A small image VQ-VAE, trained from scratch: encoder arch swin, decoder activation relu.
Rows from block 2 of the encoder of a small image VQ-VAE, named by matrix and row number. Rows with one number belong to one neuron. Each number is 500 + 50 x the weight over its row's rms, rounded and kept within 0 to 999. All counts start at 0. Numbers have three digits each. After the name is the row's rms in percent of the matrix's.
After each neuron's rows are labels from the 100 images, of 14976, where the neuron reaches its largest size: "strongest on" is what is common among them; "patch colour" is the nearest of a few named colours to the mean colour under the peak. Only what is clearly more common there than usual is listed. The data: photos of arthropod specimens (BIOSCAN-5M). In brackets: how many of the 100, against the usual share in percent.
# gate: MLP gate (encoder.blocks.2.mlp.gate.weight, 256x96), inputs 0-95
# fc1: MLP up (encoder.blocks.2.mlp.fc1.weight, 256x96), inputs 0-95
# fc2: MLP down (encoder.blocks.2.mlp.fc2.weight, 96x256, transposed), outputs 0-95

gate.14 111:415521527467483445539549511509487429555530425482506466476455413621422432542477529557505518444500513439500526443442542525455459502491453453579611419506419540510570487483563408549500471478445499492577479511501600538529495521488488535530430507525612478528499473612518418432508435571560548524
fc1.14 113:384472475515511494580497485426560530504534351447484490520443408543564488514492505483525556524427527461508476556528602444446495470482436522482586504581444562544568492525533375487498508507464442571534510453432471493540548464444505519541488494508668541542535439463506493485447486499466560554
fc2.14 120:451465463541492491468552571488526556494426481443494467468516486558541610463547577562372543442458486420593497558537556512496490535500493553386429470485540540519546532464494431470466518503489523435492514473512514551387445460461586462427570470518467505505612468410477507549502548532458600563
strongest on: order Hemiptera (30 vs 11.3)
patch colour: white (99 vs 32.3)

gate.143 111:579496490488448443480569508505452532515416541453548554523428513437456477557525418541479452579483483407476490403554519550517440559535569557542521478390540433510549544433580564548550478497505540540478426466602468544430478458550456445492615555497508533466522445453525441464520444487489582442
fc1.143 109:514465396478533567566483499557536539486486590575483536516610554480542475493437575437557497481526526665456575523531506484476530578509467490464462485529441501500424400419514453459504481488435496406501523500449463469529502466520465460538394567466409558550489510547375515495473561503498504499
fc2.143 084:395513546534498506398484524448474420544563540470525503425438621514440473537496474480491436488519448555495465579507556456494483482425431476585623539450538473460514519544523546588488546471497511449500539487441488594509576484416538536506580478442548465538479579467431456415408440486494477470
strongest on: order Hemiptera (53 vs 11.3)
patch colour: grey (69 vs 7.3)

gate.102 120:479508525462502525556463465452487555537497505456455542446495539558627466406404479500568450510520565479471589532460518479494454529443517500492554427479469524457532563504429599513573502529482401474493592458451424579507431499542452488587472497427595496471469440578518565504417562566450566484
fc1.102 125:514464446510484545536449475454559593527409483488498549517422579529629507442414415446509445542519572466552555511477490526451510557456516482497538508434487448511611515517457545501596520479451445507485504456449416510526503537583397510519452485475540521440475484534508557524375525589395526528
fc2.102 064:632554471563429504467453506481598584477522508548443497456473460423475591475473535523551492428428507536609462442468526488497585568472445539483344502524554487604549540569487490463525491434480447584421513522550486472497468535543467557390490471451459479466514474446529537488472506530497489508
strongest on: order Hemiptera (38 vs 11.3)
patch colour: grey (52 vs 7.3)

gate.98 114:533522487565450504542429478494482532556529506550503405499508497580567472488490503528499442370507486521558501587478405457532522538451556495488471450506557508449511534508457473479560422561494410466450608503487435527467398576502460565563467531482500472457420463483523522534344554628515526500
fc1.98 125:566516478559476553575437586468559586533556454522520450513506520540636486474444511428524513446486431522549489517479418456511559517438477498468531423572552506536579501438416529523570496557505451473487498472405452583506461572465405567509430515412479487528405492532504562487416559524464529533
fc2.98 129:510411485489454487454500489439607506500517505505403507500388508446435551467518437501581535460445546593520476526489439586504560539484531610533476482538493563527488504432480524445502539400499540507509518493567349508487436478453473597423528430575500454608516503492521535487409484515520525543
strongest on: order Hemiptera (50 vs 11.3)
patch colour: grey (34 vs 7.3)

gate.171 096:531501493441457514482469370440530493536558417547507462632457484541510468455468448580431532444445511423499499592487379491515589536462457505514508441523451474545474462413530464459521500554511422570517513486548434488458375544455445529472522533494534513580513529555604524503448504545507438548
fc1.171 098:434547551477467518465622485503500514558392428461537553586442585516563490564518426441445432552470595449544500469511531582489504531491461613496417490461459450530582502579568490399509515420440507564500485474537467392496550496489513479454601499483503535467493521477554548492544483472539465482
fc2.171 060:477492533495554452466475520489416543493523470457491537411624451510518416444531551456478492461485525438403462525541607400557481441476559486453505526531511522412486458464464419531509554528564546495561469467376624509565546470444530521495543486519535496530552447478409425407546507489489544447
strongest on: order Hemiptera (34 vs 11.3)
patch colour: grey (30 vs 7.3)

gate.157 115:384471520543559508438543556500475461510466515502557478514485492482426500549499513410444608621549594499498496423530515507504456477500518523612447495508399454528529490524547510487415564444509432539496470469413546418580624497506569449475445422526496572471526527527522515532496435406501473534
fc1.157 119:535472434498502516547436507422568563470500496495482561485470486488471500444438505584481464454402460439475459549508513430504622563472511470472559417504384480566610511492517533513536571604521521518499525469389464598491391546461404531479451546487520537529553467503545538445464440577511500521
fc2.157 109:480481522447541477432519517421454470522411472535600532511495438465492531510607562540373510493547357502504490514442557485499502460534518433450524523461510521459493444581513400489523445529553616494571481532542594525506498517476524512502598501487521529513488436495478419448594427493606463535
strongest on: order Hemiptera (38 vs 11.3)
patch colour: pink (86 vs 56.5)

gate.138 088:468510469493404545537430526559503554556334470552560492511552494474553547583543528525483541481427503503540468525526418394489530520496596511532480393574538515492531418482453432466523448570452559516512504457467542529424569476533457516435396382486456548520494474516461479492499468574488512549
fc1.138 094:422523554538484483513563498539489492476592507469516469494554458553593358435488476464365521453589445526527528560494530498506514511440465436471490527474543456455493502461508473504471594505548462443569502491504466442587468474494563466561522653468561437536482466547436464546506639476490503536
fc2.138 102:549481463530472493419534506458476365494459436447445519481492384457476514486569530487478518533397611444542456480512479482501544598414437552570592458538505584419566469435467521550551491454448521575469493510461484453471536487515500564561500527578558492573491423520567553445473460561534528501
strongest on: order Lepidoptera (25 vs 7.3)
patch colour: white (81 vs 32.3)

gate.215 078:518542526490470488437487540413471403518528481467524462489614466524356495464409564531471550523428545465462506398541536476527480593504525475550509518447556512416438462491448511413425607484504461537435532484536561562529504486465490462496539581501540415501573531605572448493488476508547519561
fc1.215 080:453504470486493442521440514596560575538561634521450545546392529476607424535551428523470492457552473593517487576569419483514533497471489516457555527567488455551482516516491501592536439545466481505556502550475443460439444449486530507515448437463478552485455444362511563473459540510432494454
fc2.215 045:458497548471550476491523423566437510558511566463453508490464609479556485497475523559524396481444424467555545574487567499481477530427594494552576524482376542538502455500537495494478446442497360467569465531497591536431529447507567453526453547490532507440451567445560524528456464543437576522
strongest on: order Hemiptera (33 vs 11.3)
patch colour: grey (58 vs 7.3)