From a checkpoint of a small image VQ-VAE: encoder norm layernorm.
Rows from block 2 of the decoder of a small image VQ-VAE, named by matrix and row number. Rows with one number belong to one channel. Each number is 128 + 32 x the weight over its row's rms, rounded and kept within 0 to 255. All counts start at 0. Numbers have three digits each. After the name is the row's rms in percent of the matrix's.
After each channel's rows are labels from the 100 images, of 14976, where the channel reaches its highest value: "colour at peak" is the nearest of a few named colours to the mean colour under the peak. Only what is clearly more common there than usual is listed. The data: photos of arthropod specimens (BIOSCAN-5M).
# convs0: first 3x3 conv (decoder.decb.0.0.convs.0.weight, 96x96x3x3, each kernel summed), inputs 0-95
# convs1: second 3x3 conv (decoder.decb.0.0.convs.1.weight, 96x96x3x3, transposed, each kernel summed), outputs 0-95

convs0.30 104:132156097081144114160085114135126107122114175119085105181096135122096057173074126114125103115166195135151103091188119101123121107116142131090130041111123130144101135150111119136016137091120098090158179167138150120098144103132139128075176094111137114141098117086170177179123133148091115085
convs1.30 105:049147133118101117096185196164099129068148114184100086143162121053092164176087112167180179150113121112129138114134106145155137113131107107107118158075124145124124120101117096119127129215178111174175130139108114161130129111140108091099098129127092162197160129114078117104087124117141177081
colour at peak: pink

convs0.54 090:120124156135141095148079057135112074078123163103134149083117209149174112117087141144126128182115078134108131098153139102113121212133134135113083167145127129133071144103121092151070062146160103154181184141087088144147149135128093133075121128140116146132138084094080115142157128111083069179
convs1.54 074:155114119129077119114128099181120173158126111160080193130090075112080170115180113124091112150118133147112126074110100102115099067101156112063116148123141118055100170115164165125117139152078084096175170152085164105141113084156109120140096154111127177130189104152109192158084143097087151124
colour at peak: brown

convs0.61 092:118151125120123116147065138162137097140125145094115024130136095085110147137144104138119121119176148155110190063151101162119145100120181118113152123104151180151142134093088132111111178104077125133107176163159097113131136123226163154114143168125166085164118058140151155094175189134080136143
convs1.61 104:136126114143094170104118113099140146142123108164162119154119131094141138104151134102092163201101082105185136147128171149127087164098117206172134127076116093062052137101126111190126119116167071173150119136062121109108127106114120162108123098143051081119130110184128167076126097158072128133
colour at peak: white

convs0.19 127:123119098129072080104168159117114123140112150118132046085113126100094140145136150140118135142117108086138099100103131087165131088119143140116100155166155099183093114124103087158169067103150119118086142158182119095081119036177078151120162166044165118167109078117187105143149122107169135151
convs1.19 103:146126101133138139085145132121109128146122151084109187113077051095125149135129160117097078137131148152138071130169201071123125105116160092158101129091130132147140098132178062092083144111196104149155152105169118106175147165126159188132073144113106096115101169100110153108066134173116073186
colour at peak: white

convs0.45 118:145132173124182202179097137134145129102117167135115174144138055094141100107136141117092123095164142139107160128083147147115105117125129087095165072106060137099174123100138164130101146114109206135110144155105146103095143152095153102113107078163133141066130162073151248124140128094127137118
convs1.45 091:152163150151145080074115128111088124131161115072106161193058120199161086105136068124184114137125124163098125147107117105154116163181143171152097147145145158133134094111104153188126110146121109173110139172133180147140167085091134154157150143144117049124109173154108215170129138113113091132
colour at peak: black

convs0.37 144:049173134120205132153115074109115126106129086094109108109078111059151143096097147123132108075086176139112095150120137138114096156131141081089136115148058087106103146116113109085129132118099116127141106108137129087131069187097153090102111142092082107062103099122103191148070165075128111104
convs1.37 128:163106137109100117114123099145122132097148084190116182187145168154124116090127164101146103103144111125118181130155110190127158138162079116127170130174173174051115130109075223121105093173111087089137135179126125152139151072116110156123168113110179153069107135093164166142090117107143167134
colour at peak: white

convs0.92 092:166122087080158097134118151177094028140102131138161096191117133103153086127139113129162111143119152129095084160147142114090119140133078105074156098152169114140150175107123150112118179144104117120118169183169105175112104060159088150042076119167144076129109069115146131126118111145110173139
convs1.92 109:078143172137173133153114241135033135052071113123129107112173178099126164149119108161130120157126125156098087108170143121106152116151120119125114123118098097115097128132148091103161121165146091132164135113100143144158145108112105031131151155135076116093088128111079124129113116052140105142
colour at peak: pink

convs0.11 144:133118131101076152115166087098135121062157094053127080081061105097156125117151133123093131091139130187144094094123109094110139107166122077030108126113124115071082104112117082105119114120084126122118107085125156091068063121137089103142118121137124114121158111081069060111121149097126143133
convs1.11 112:117109147098088142131123090136094128059115141124135176076151145090107119126113193247137103119125114129119114139133178129138113145166162109172103140122131136146150134135156160012091110125189121109107177076177145146193076104105140163113123134082166137121138091098151132109134130101115084138
colour at peak: pink

convs0.77 070:142083116186157113131092075090151162119130164160107178088146179127181114136108148143134095139131159117109086092133149107155125139107167129137142125155077073110171142155111140122079190077139124104107176142053186151138136122093135108121126093111116149082073159105111163118111222137065104075
convs1.77 083:112107093125058132120125129149098111144153154153083089141141102140143080119139135045135059068112140118152190118071113150103161074132150121135156084153135132148111105113121138102174088169109171148161108093170142063090149082139132090165107148138149184209113079118095105119140139103146166076
colour at peak: black; brown

convs0.20 070:156144102075115164121167199184122189102134159164114058111154112085152072146125083135100141163128127101112144124111151158104148166116162129082120117117145128143166163079092179125125160098113172186165123123121152076161062141143157150155105132127108044135108117156160159062136094138089157095
convs1.20 099:092118153159179131120114170050133136138178093144132118111127085087151129137202143114099106182052110138141126159131168159158134122190138184119170156109153141109063162114116080127093111073073116100125140118109122168201130071123130116145072094156115100141103146107122126180152112154168176142
colour at peak: grey

convs0.0 093:166097152133157131178165140104125186091126145192071163101121071096158104158151142104082116136171177119080073099101115070114079109149108102113125093105073162081136122145146135143104080068166141172141130177096123124120184121132136080118123121162136196138156122087176165088143138122157081141
convs1.0 104:104100096169115101131135107169097178080123101194160194106110142156090131102107094121180131100089143176135156106008096127148106109071138135095126133158158108133108108127121154140114132168108171142086092119133181118086087126119131127148131135141127176169189145165174116142065097086138172131
colour at peak: black; brown

convs0.24 093:116075079087110142099133167145088123123130144172130146207119129129088081106095168155127077119110069148149104084086180109119108132124084101110136094088082159086134105118129114109153167119133087081098149131121189142086142180125163098069129116154118190103120118065155092147069095097131082168
convs1.24 098:148140119149054138168158190174188101143140178086122126141137138120140110074118167158166064083114137130110078107050110136072119093133144062112113118142136114091110106171115097108161109130123141166160105130127111110072079146156110200102065127113149200109142139137108096127142103105111180116
colour at peak: grey

convs0.12 114:122140101185136161101110139098085183105132164144168125120113174105072161100150162153108207079114126160127122180123125116093127172146113116087143087169078127109105082168163074147110121164142118117139151124089060174094119127121064135073095119105092104104071090087156157130116114102084069147
convs1.12 095:148111141121094110144084080070134096110097131110132182122105189059116137104160143095154106134100146099117098116105099162153181082160110105154168144126157168102068188114114182119109169123091130081175132096091156153132189138155125150138137162137201111063113117176086081109131143075118140169
colour at peak: grey

convs0.90 084:143109096102101101112083159157107061118160129122131102113091120168141136172153115120136134131141138158084092093142090188123201153080142155128117080130132094134106113128104127110118178107102137089123134175135191071129162123188103139138102077142097109130135059168137159112139060154112087020
convs1.90 099:164162092174154157147124144061126159099197139141073139136087124063171126113112150137146137193120117112181120156101156157118144083137119091123155138148091107140124142092083060108139146140123160111113149148123196146176090115135146176127079100201166080089153136075073102130126145134134183095
colour at peak: grey

convs0.67 112:157170112160152080116091142063114111138118135102097106168121098092102126134100120126102095130135130141219100126104102141153079132119163127136141109135167102153104136157108143123033143092115131139105132109112179118126131091124137150143050066149136102137131093150145184112148131087095149000
convs1.67 114:165153174120063157118132100115126111210093090164140127135122129151122145170149107110157114086163092080169107150167136164112118129165181142057128100114136179128125152100075167087116116118162072084077120109157102086170181143156102077123108129197130148148158160062131128119107155164149083122
colour at peak: grey

convs0.53 092:132143108130123161197157140120089145166169119144138170160146123168161143150162146112150140142134150137127129155114156104114199118072191115195145135202128172118136103176115158097174117195128168162150153085142144123130163076179110098124151092093118118136137170143135204123178191150109169077
convs1.53 114:084146112108131110173142178140120132132113146079124085080116031157163181149122033153071138162135175122133113085099150177133138164181109158150055140147113086181152144135164080145149133034129134158149149102127133088131140092118155156109118131104105130158111128127102161117110146139088107111
colour at peak: brown; grey

convs0.73 123:137120121130010115136129124161139133198115168048114121139189143135110130177127129121156117149085108096162147112112095107085108113129143150199113129113143137179131113121112085128137116133150104123104097131105112133165167007130098191157138165131141097166154116153160053130115149152130141140
convs1.73 103:156135121104188102097121108120162126113103089161092169159170087081174112146112053084150149142214102172123115148178108110151139157102127084095161124140167116068160097128081138157140130118098114180165105068154114150078160216084114098117122135116144085139080166106167117121128118146131107113
colour at peak: white

convs0.42 098:105137178153093155113095145119094103091151167118146158094100073069083113151127143070102079094114112091087069160077107137123141095130096115094064131157146107098126110116119123126112119102111113139083160175159075127042128077146073144119117098115144122145147079031160104137094152111093128127
convs1.42 097:079108136114113136078152129052074123055124103138131146168165137085124096162163147134152118098120113109176124129134159159157139093171106147139140109109111186118119123157118140159102165173197110029133133070117176075197098157086137145119138146174163185142144101148134099158117162092124147124
colour at peak: black; brown

convs0.35 084:189108117092139180154147162058102121117118143091170110148126149091131165103127133149164113106129086144101121114108131155092131029151104142111068080204103088120129102114104105108108129110143111136176164126054134104116136131126058107144200156099071139068153195119119139122100106113154138128
convs1.35 081:136087139140109097134059128145144136155105096166136073151127113221159157117133109109077131175080130128175062082144118097169171100126082142145134105103098143171134124121156096189078083067168161086137118203133108095099175145171116103118098103168159123132148098171134165146125128107101110144
colour at peak: brown; grey

convs0.88 095:155156109106119124153111131141110106104089105158158155108129117116094145113097086132121146109110094192120146207089167097155072104122120146150141114164158124161188146132156135117231071124138138132085050130109076119130115168083148137064065136155107108135154070122123134063093131151132152183
convs1.88 090:074069095115175140136196192028142066084136188156193122146139097133145168121159139130097187142082152099111119130124098134147188120124078143104171102148104145147134118161182160126112105105100113130123170125184123133132131098152143107165169095127129106133074092165147146151134125133177107147
colour at peak: grey

convs0.33 080:141127129075099163098163115059179114146182088116106061155139075123115172118178184144159097142152178139193097134088157085137084128132122132084158126120159125122090141201110134110094138123130069113177107083087100080147139139159128162098128112095116130108138194147138076116127172102102168100
convs1.33 079:064136123119107149119118135184151129138096067128097162186124099135099037152070125135138177095084122152134111101126160179166204121075157132081098117096134128138157149124127175105132111160134122093119146103197107108107145142110173042162104132098076154131107108071127080141119113098147129153
colour at peak: brown

convs0.66 087:144141128083136127161109135079146115116104140089081156198132115060108074123159133135142118140115110168191108206114137069081126102138161133140104173085107139130144120158123087109188152071172096136130102119066085125102105128134151163125173165040109126141144090103107152128097188102174110126
convs1.66 093:073125142101148110117084083162174086054160095113176139164126118134141095157072171112190148185132115115098159090200134118138068115058076188185157127078127134152110125166117126117145103162139142136114158159119111102127147135134144086134147063121126118171103147118195101125142103091089124120
colour at peak: pink

convs0.65 085:156152067084124117163111122097134066137066128087111101141115140112106179172042109145128143109116121185129127165118081171108151074131131131129112137127097211140152153099092104149117096142117114095135109128105047130124108117108154127006175119126136133143155081139154122137112184151152122112
convs1.65 109:076139119159128115185184102154117128064071138127143159130112160113102110096113129115122163141138139138127138115181054109088122151093132102180140136065146141144154111141118072180142074169118090174140157153111128157123108171155129117110123171154172059070153118188099156158060103180109107166
colour at peak: pink

convs0.81 090:126100170128123141136142124118123122092154153113109158153131114138132119165114135157113129069111139153134119113073064108132117028139114115067101084190132106110106092130138129150163135095142105144059139162091173174119089104109110131091101103167130107076107046032153129156114147135141048156
convs1.81 077:100117125136101119086104213163081111090120113101163117166130142099172123205142205110184105117110127150107118122138164188141144119119148095133159141109087161133092132128097142190101076197107125116159076141095093151181084110143090098125097122153141168098086139142129073153103160065122158122
colour at peak: grey

convs0.13 085:158136142211143098143073145109143168099146183159116165129114118102165103162095122110088091093116060089156114071144105156098131153101105117140097156158091065097131117093060133147138130091144154098110164127135166131129100159193146151118111091134163186129148117097145138086108113126019150143
convs1.13 085:166126127066086142069136139156155117111160148097105193150081053091033109139161106175145060099078124073192179164109157132100109155120114090110092136101144098125137108198129118132114151139116149145105132107101137142116121102122091163129128137177126126113135074121079122133127121186149182124
colour at peak: grey

convs0.2 112:117165130175092180051118115159089162142066105076111085098105105107090110156119111120104150072140118156143148184104155145167127078175133130096124162106144162063096151144119046161129143030127168107124122119095110176074080153125118129165135144151128108144104124099126069127110101131109116134
convs1.2 102:144130092129173104085138114135188157112120187155113121117176161137128140159141156137093157110128137138133055122116158156128158081218181207114129144108159091146176092135115094134105157111155163222155097158101157112137104148150146106163157132139141093090182084165131169127095125153115124195
colour at peak: grey; brown

convs0.8 084:132158081143102158137079071101135108150180124070153128144112104094115097146129127124169110105107121120099130044110144122121107053151154133102136129163078108138122119124068139106056102167126145183105130127077123093132118191203082123170079095121110108059113152163110158141099099147086088160
convs1.8 077:169107123108057147144089103096198108161127107158099111090118126205131109101131143127090063126115119098146096148161118123087086182090071088069187102113168179125157108141143104146109078109109134069122164187098163097096159077079098126098094153156101123140157113097108156104135139110143114115
colour at peak: grey

convs0.55 088:124066103047116093141153128088152137120141130123081105107126095135170128149129097120130106127078199078123107077156152145134106130095183182107142084117172137110134140134118133111138061112105129107098071109060224115139123123098077121086196152116115112159199103141151106097139152142104135101
convs1.55 102:151146125121129137136135109161130109145126141097135089123154071103065124190128163099087082122135082113139104164166125153125138150223090123090134193119104088154142105093108099127165199155123101130110072093124088102163111158126137176151113196105098140098078078156071148124158147113155119056
colour at peak: pink

convs0.49 116:130130175170108084045071130129124170115079131089112145089125112108082134112080021087116136119113118063120181123097155142120183148142161155127161148145190134172120185168045131125136123114138146124156137134080097130173156124111134106066112125178092080111152126109121130149133116113139136124
convs1.49 116:166086110156041165140145119092139117131131095094113129096149118046128110096148026126143089099042123167059120101104120126157114131139147138086159166092123162099156200133153136143105112121098116124084161147143111148152091104092131104116087111119121149053167115123124155130191134142136144107
colour at peak: grey

convs0.57 085:155151147152130125102115130094123108123083128115078134150149170103056105091129124140122170134108177078123203203106120112110103194098095149132085144141108195169117139087169129147080154198163159132148156088112071062111137137132160148103122097105133099131108110131173123084148126146081075079
convs1.57 109:105083154148186106116135107157129124150163153063120150157078218109127160117116070151145115130112131132146157066121096124151141127125142162121099114116110114073109147163097144133147166076106067131162121108154136106149105172123127114149104122162181167085155124168215166161217176111171123153
colour at peak: white

convs0.28 121:083124140076126069153149113121145110119157097069093097121101141127148118195116147132103122174158128171177101052148141103093080118112192152132152132074164104136057069198122091113109083179142128113129138110091190086126137138085186135083119135085115177138088138154129156130126127112127109110
convs1.28 109:146126125138127088116158080145162118102086065119127126165134067125131090161102147141215152152205115139116135159069147082128090147095129118093097165192124097159105144091109066064139106142100098129096128170158138102131118146103112133094138165114143104156122127059172177167072148127151108071
colour at peak: grey

convs0.44 092:117142102110125117083122060161175123183163110089117106151162128102094119106220146143132126170167139119122129148143098095079110094154083140143089116042115135150150130033104125114164139086125124126118080093142073136158113179133101181115115190069163127146147171156163109086115147117120126129
convs1.44 106:139156140142155175196151183138141161182102104084138152090109108104119143100120088153161096113098154111168143101053137155202121165074172108079141129112116100118134084168153168141090111150099083160131098104119163138098081118103148096130171125171100150150113064076166208129138132153143104135
colour at peak: brown

convs0.59 126:139128135151210166149082122140148111107143145145146167116105122109160123102108196114124150098145148142130088103100110158162129114169128116074184086090069139085154126153150145131117165111131202144128140161107136170129107160086169091118129088150060142084173110052126243122120131122127103138
convs1.59 127:080175146139144097093125163110098132126155120012098164158090104194171124128152101138162105104180126159094094118133174091105131159171127128139119157139148129163061103102111092143152144114110102169116166122138130138154208118138145174166156139117156094151161167148114185110197113185120104131
colour at peak: black

convs0.17 097:133111099143137081157127109065163108148132151087099068153139116111156181130130148140139071097151160090100125122128113115119151152146169144104129108147153053161141121159121124115105023083091163123135097134076124130130149190108082132084147059150127101145152182059134135210142159088130145137
convs1.17 103:159178157167122168079123124134101173074148083130127096190125114107109112150105092082143194139127123067124158129192101163069132072162110089169052135132091129127178155085145161119111129182171108137095127147147066117103138099138110147154123126141144112131154179149080076147063109140119116130
colour at peak: pink

convs0.85 113:093156108128205098101115101086097111191143193122111131158164135230125112146091128144187135131128170136131138106191121095140092156139143126211145126099148109165135134144154110134137145070161171131150141098109113170152143133101140122142118136104132073180134150151105069132155150193106060095
convs1.85 129:132112118116111126116172164162134139150133078146117150085111070093064138100147074090166151122189103111113179134151097207171123106090147073102126135163177128081099129124096205180085119145085182180123129164147115140071114101133131084144151133143174162132151133097159130114186142115098169134
colour at peak: white

convs0.78 091:131188132127135135115165154179107062113123129153162181147101166098110096124109117109069085136142096136112147072098148123074132191089191148128105050146120128165057146077079153149161113145117204112128140139092132082089147146150136122110100083089135170106102164136156164168106153143107168139
convs1.78 098:144105171138122169140126217126153128062153141123093103111107118152116129108100084160163109166177168131137119142075156123114136124140086079167094123131126124115091163139125114119168113094115076130102178232103166159158075142095121158124070131168118135102083142092098086131143132039141172130
colour at peak: grey

convs0.4 097:184056112131097110108125135105116111149130123128099073109123083111111111159060125133146118107104133127201154073103080160181073066110171171110118080108149136122121128169099130142126065176157110080093149107046143085137129100132136138191103160163153090133176086129115081138123141112108123094
convs1.4 104:134152135103105126074168084095164128130145208069146137128125111193148101178101123120110055128141124165111095134159140119099152104160105065131117161090110164148174152155115122176128144131158078166102104136160099108148058176204120143102096133119124120134120173119102070135072075109160084110
colour at peak: grey

convs0.31 104:095131123133136095113167153111140097091139178144143191132090064090084148141135148101098058141072103114134109072077094154108159131124202119100132058059134185136086142097078143132096189154189107112137149177136144118116143116151138136089102094078158141124100137105154132112113139099076096113
convs1.31 107:136122142183080136164087183108122160120112103066125156147146124079106093056153154216128068117105112123163133118049142128091151144120113111128175113119156143047065119143105109123120139117072114125104098128136132104123091105153137152119077158131087129069118088124133103155167109142191150075
colour at peak: grey; brown

convs0.95 097:131142173121109119133142150069131147111121168109074176131094098093114175134074104132111111092104103110187109181074102126117078033115164141091095103136137087154109106104150103147112081139167141063114137133113131152120130086148088127056158102114134098090133075084131144114094131130180049156
convs1.95 079:112134132177125165154159114113109075105096134139168153122139109110179123151152147098148121082161105139071112153164121134068146180109118141112138156079141111144147213149117183186107128152162123050096109117150125082160088119139128171083126133130141073129162145119135134235138150095176122064
colour at peak: black

convs0.5 090:121157120063118110136183173125138165113181114125143117082146131145159128149151154123093095161160141086140131142172184119102123100107078110118060091158118164130085108112114110120086110182164121113148075160094095182123124084127055152192119163073138143113093106073170125140126055169163140162
convs1.5 095:118084107112151167195063191063137171120153104165145178130134090081086138105138136178120124086090110111203085081059146087148139141078166116077164150188148134134080080161124157124109096133104117071140140155139127119139114103130121112158122109110122128163161144190119145146137160121092168126
colour at peak: grey

convs0.60 155:045149126151110098134103127197118105103135120096104116068142120136113161092125149147107128127097082116154069169109124119133145166142178134131163128019133096084070105123115089157122177197127103147125170140125094164149113125120141149089062091093163064147147150120135123141149143072076112107
convs1.60 132:110082128123132104133125099108155175156100102137155172119131216156121108097086107181163112092078126132145131103079118094092151150203143160096101096176097151138147104127135083122122151115057133121200105140121204117100078147132135177143156166112156088092149132140208102098176108112142128141
colour at peak: grey

convs0.74 096:160150165111136110134142155085145104158145141122153068161130131141096161137134117110111082126164132090174144204131224153078092115121077143156131118091170195161122182118084129132154138151111139075108062140127069115153158124103144162107108105081157080123132172141165143107138202140165153089
convs1.74 098:061134098153166110107097108102125117153123161121121155136054138151163135096127109126177163100156131109132062103161115162149124135054110190136095089125100102147085110166157168124143132099118091100184148061160095119149174122112165100120111107144069117200129121169201155153133132102160179168
colour at peak: brown; grey

convs0.18 117:124107102125037132124141102151120125181101175067136136145157162135086150174129161147126104162091083087109103146133107102113126160118128142216124134126120153216091069140093129158135110162173113112106122150116118152093158064130091162140102177104097104150103141190203084120104082132128118117
convs1.18 114:164106098121173143139094158078154141124137111175130125171095110055129106150147038058139160145172088126117068148130101125130131108102072098113192135128153155042116123101122132143149139130086111153161112120132127148077167157124103136122123132135145076127054186077193099096155120131136158125
colour at peak: white

convs0.70 098:146146134167125128133094144125131076104134170125113113070121109041095152195136125113135106082106162132147096108106090133111219060111120148052105181156130147124140146125114154121079139141132131126124082153112120139091087117152075156137111083142159124065134123076188145082107133146125071063
convs1.70 096:196115066143077113140099100070068085103163095126116106072052162092138102124111150161180073099076111110154118131139134141162088128074125117162182135106115136146081062096107107145119146163125101074100126112085179105146106104140161121180153159139108121145108129169193121152121142119108158142
colour at peak: brown; grey

convs0.27 088:147105156093110136102080155073147079116135185106114152087116118103144133183159126135130135120133117070168098210159139113166117151117142168130130124115146144142120142210104084138115067130165137145171110109090088118166096107139161159100150185090142113136161108081125134120141119124216103029
convs1.27 106:084109174181159134086114093139131106087127180148212156113134177109161144112118131106166188102142118154147044113120087096093101126089127195099139134148117129114154120197138149079131103135196141110133073086144167139122163124127156139163167125165124127188134161147160138102094110137083175166
colour at peak: grey

convs0.43 137:116119134151147142122124194144137131105120174172110137124105055084129126163114129100134111084129169116155101140083148123107151042120120141052143054165135139102165145127107133124084127109151116157117102167113140129074096149136111102094143076183158148064131123011197135139123129139151149144
convs1.43 124:164117090162061144119137122129127087099157145161147135127109133097047099130125039158115151143079135129093132118075036172151112111143131217157140109098131156094125149138151124134129114186145156102094077094146105076137105087146105103139133105192097124101122110171102104112100123107095189120
colour at peak: black

convs0.14 109:099152111154121084109068078145131095086133098073080122150099061146166087152084157101128129103121114145142094123088073158113089113147121097123117138117100121092094152161166064126053128067073139125095152123122150138142055081143102099111152097176068112088109082136105152164137110157105087135
convs1.14 094:104116175127106130132148122174120122140109172151123163105204174115102164168167142109148164169144118124109116140136143169146129106165144131094138154121133118040123203104108232133114162116124095097090119124153107151208064167045122108113145150114173118067168131128122160106150134116111130152
colour at peak: grey

convs0.1 083:133124135132092096155148142069109117120152174123124096082111039139134152163092150122143172145100140129164118152130110120132143081162130117113052136163116173114057149126128087157139089086118107133095187099106165144061130045180089134140167139109153119134121046089160099170157128160105120158
convs1.1 088:088103106136148148123072116076135127129140195114164107161080116170125099167135181090116143104125074145135127174137158093114142107116155168136158080103110096166116098105148044181176180098173134152167161142131105098161079122092143065129089143132112085074070172149125113115112144146185131098
colour at peak: white

convs0.58 119:106162137165113150083120168138094132120103125090098092183129065126076120144072125135075147113112133108154135127128192176156100135093214126152139101130152132117083112175138078119112119107112234112107083078060136117154116089136111152098119062148128073112098114122130167157120118103100131085
convs1.58 097:120116093138094064089131124114122143158099090117154106124176108173129103133094136069150121114139118154114103111145174148160164136244131134082107156193129144127122144137148089138066191068120081159157086181153143112147107163162147156140167184128180115080140132150078148123118123095179120155
colour at peak: grey; brown

convs0.10 106:114120089105103156134164094140104028103127095081098079149073140137161106134148139126085098117118151134056109073120119109115164117101095088093064100159168134100061139036102140092129106114117090114118048136115130137091104131134101103126111135197115108128131145110086120145071137093126126143
convs1.10 100:131132166139123164111118138150097127121112138159118195113082120147118183097075232120094098180126114097147123165070120149122138117098095075073104110126117136144165086159141098085125136120093177133156188167151129103151071083130124151113084099132133114106156121105176219129094132098087139173
colour at peak: white

convs0.79 098:148143151098106122105105155130139223125119181169153152109126070068122138157139152149110116093109115144164100079046144099114141039098138126067134066134125137086149142134126121141141096117121126112055169167156097133126106126159126116106085115149154086101121101049155137109106050114133146121
convs1.79 087:130118070147099113071181100082120042105141130196118106128120184117153103129131200127125125149080115124089140170069073140132100108102098146107138083137126151158048161148110155132131124108134120137119053176134131134119108109111107182100108117119118141087144168116092133162133143082175208140
colour at peak: pink

convs0.16 077:101163120109117089066165117183158165130127143147122115094124157139139082191072141116067149131152145095114130146176147114235110184112169138148149134089174183062167122148121130100138144106112168089122097126087143141123142169091105116099147111156125111157065122130148177154148122173177096084
convs1.16 091:146159096110123150134169133152094186169123134070100058077102147110165118145115119137076122128065140153167071123152153080109113108135140148155092121115077097137074102109111077174132105123134159240146094123151191152085140123139090093139146181104151092105082093100113115126095123135105156153
colour at peak: brown; grey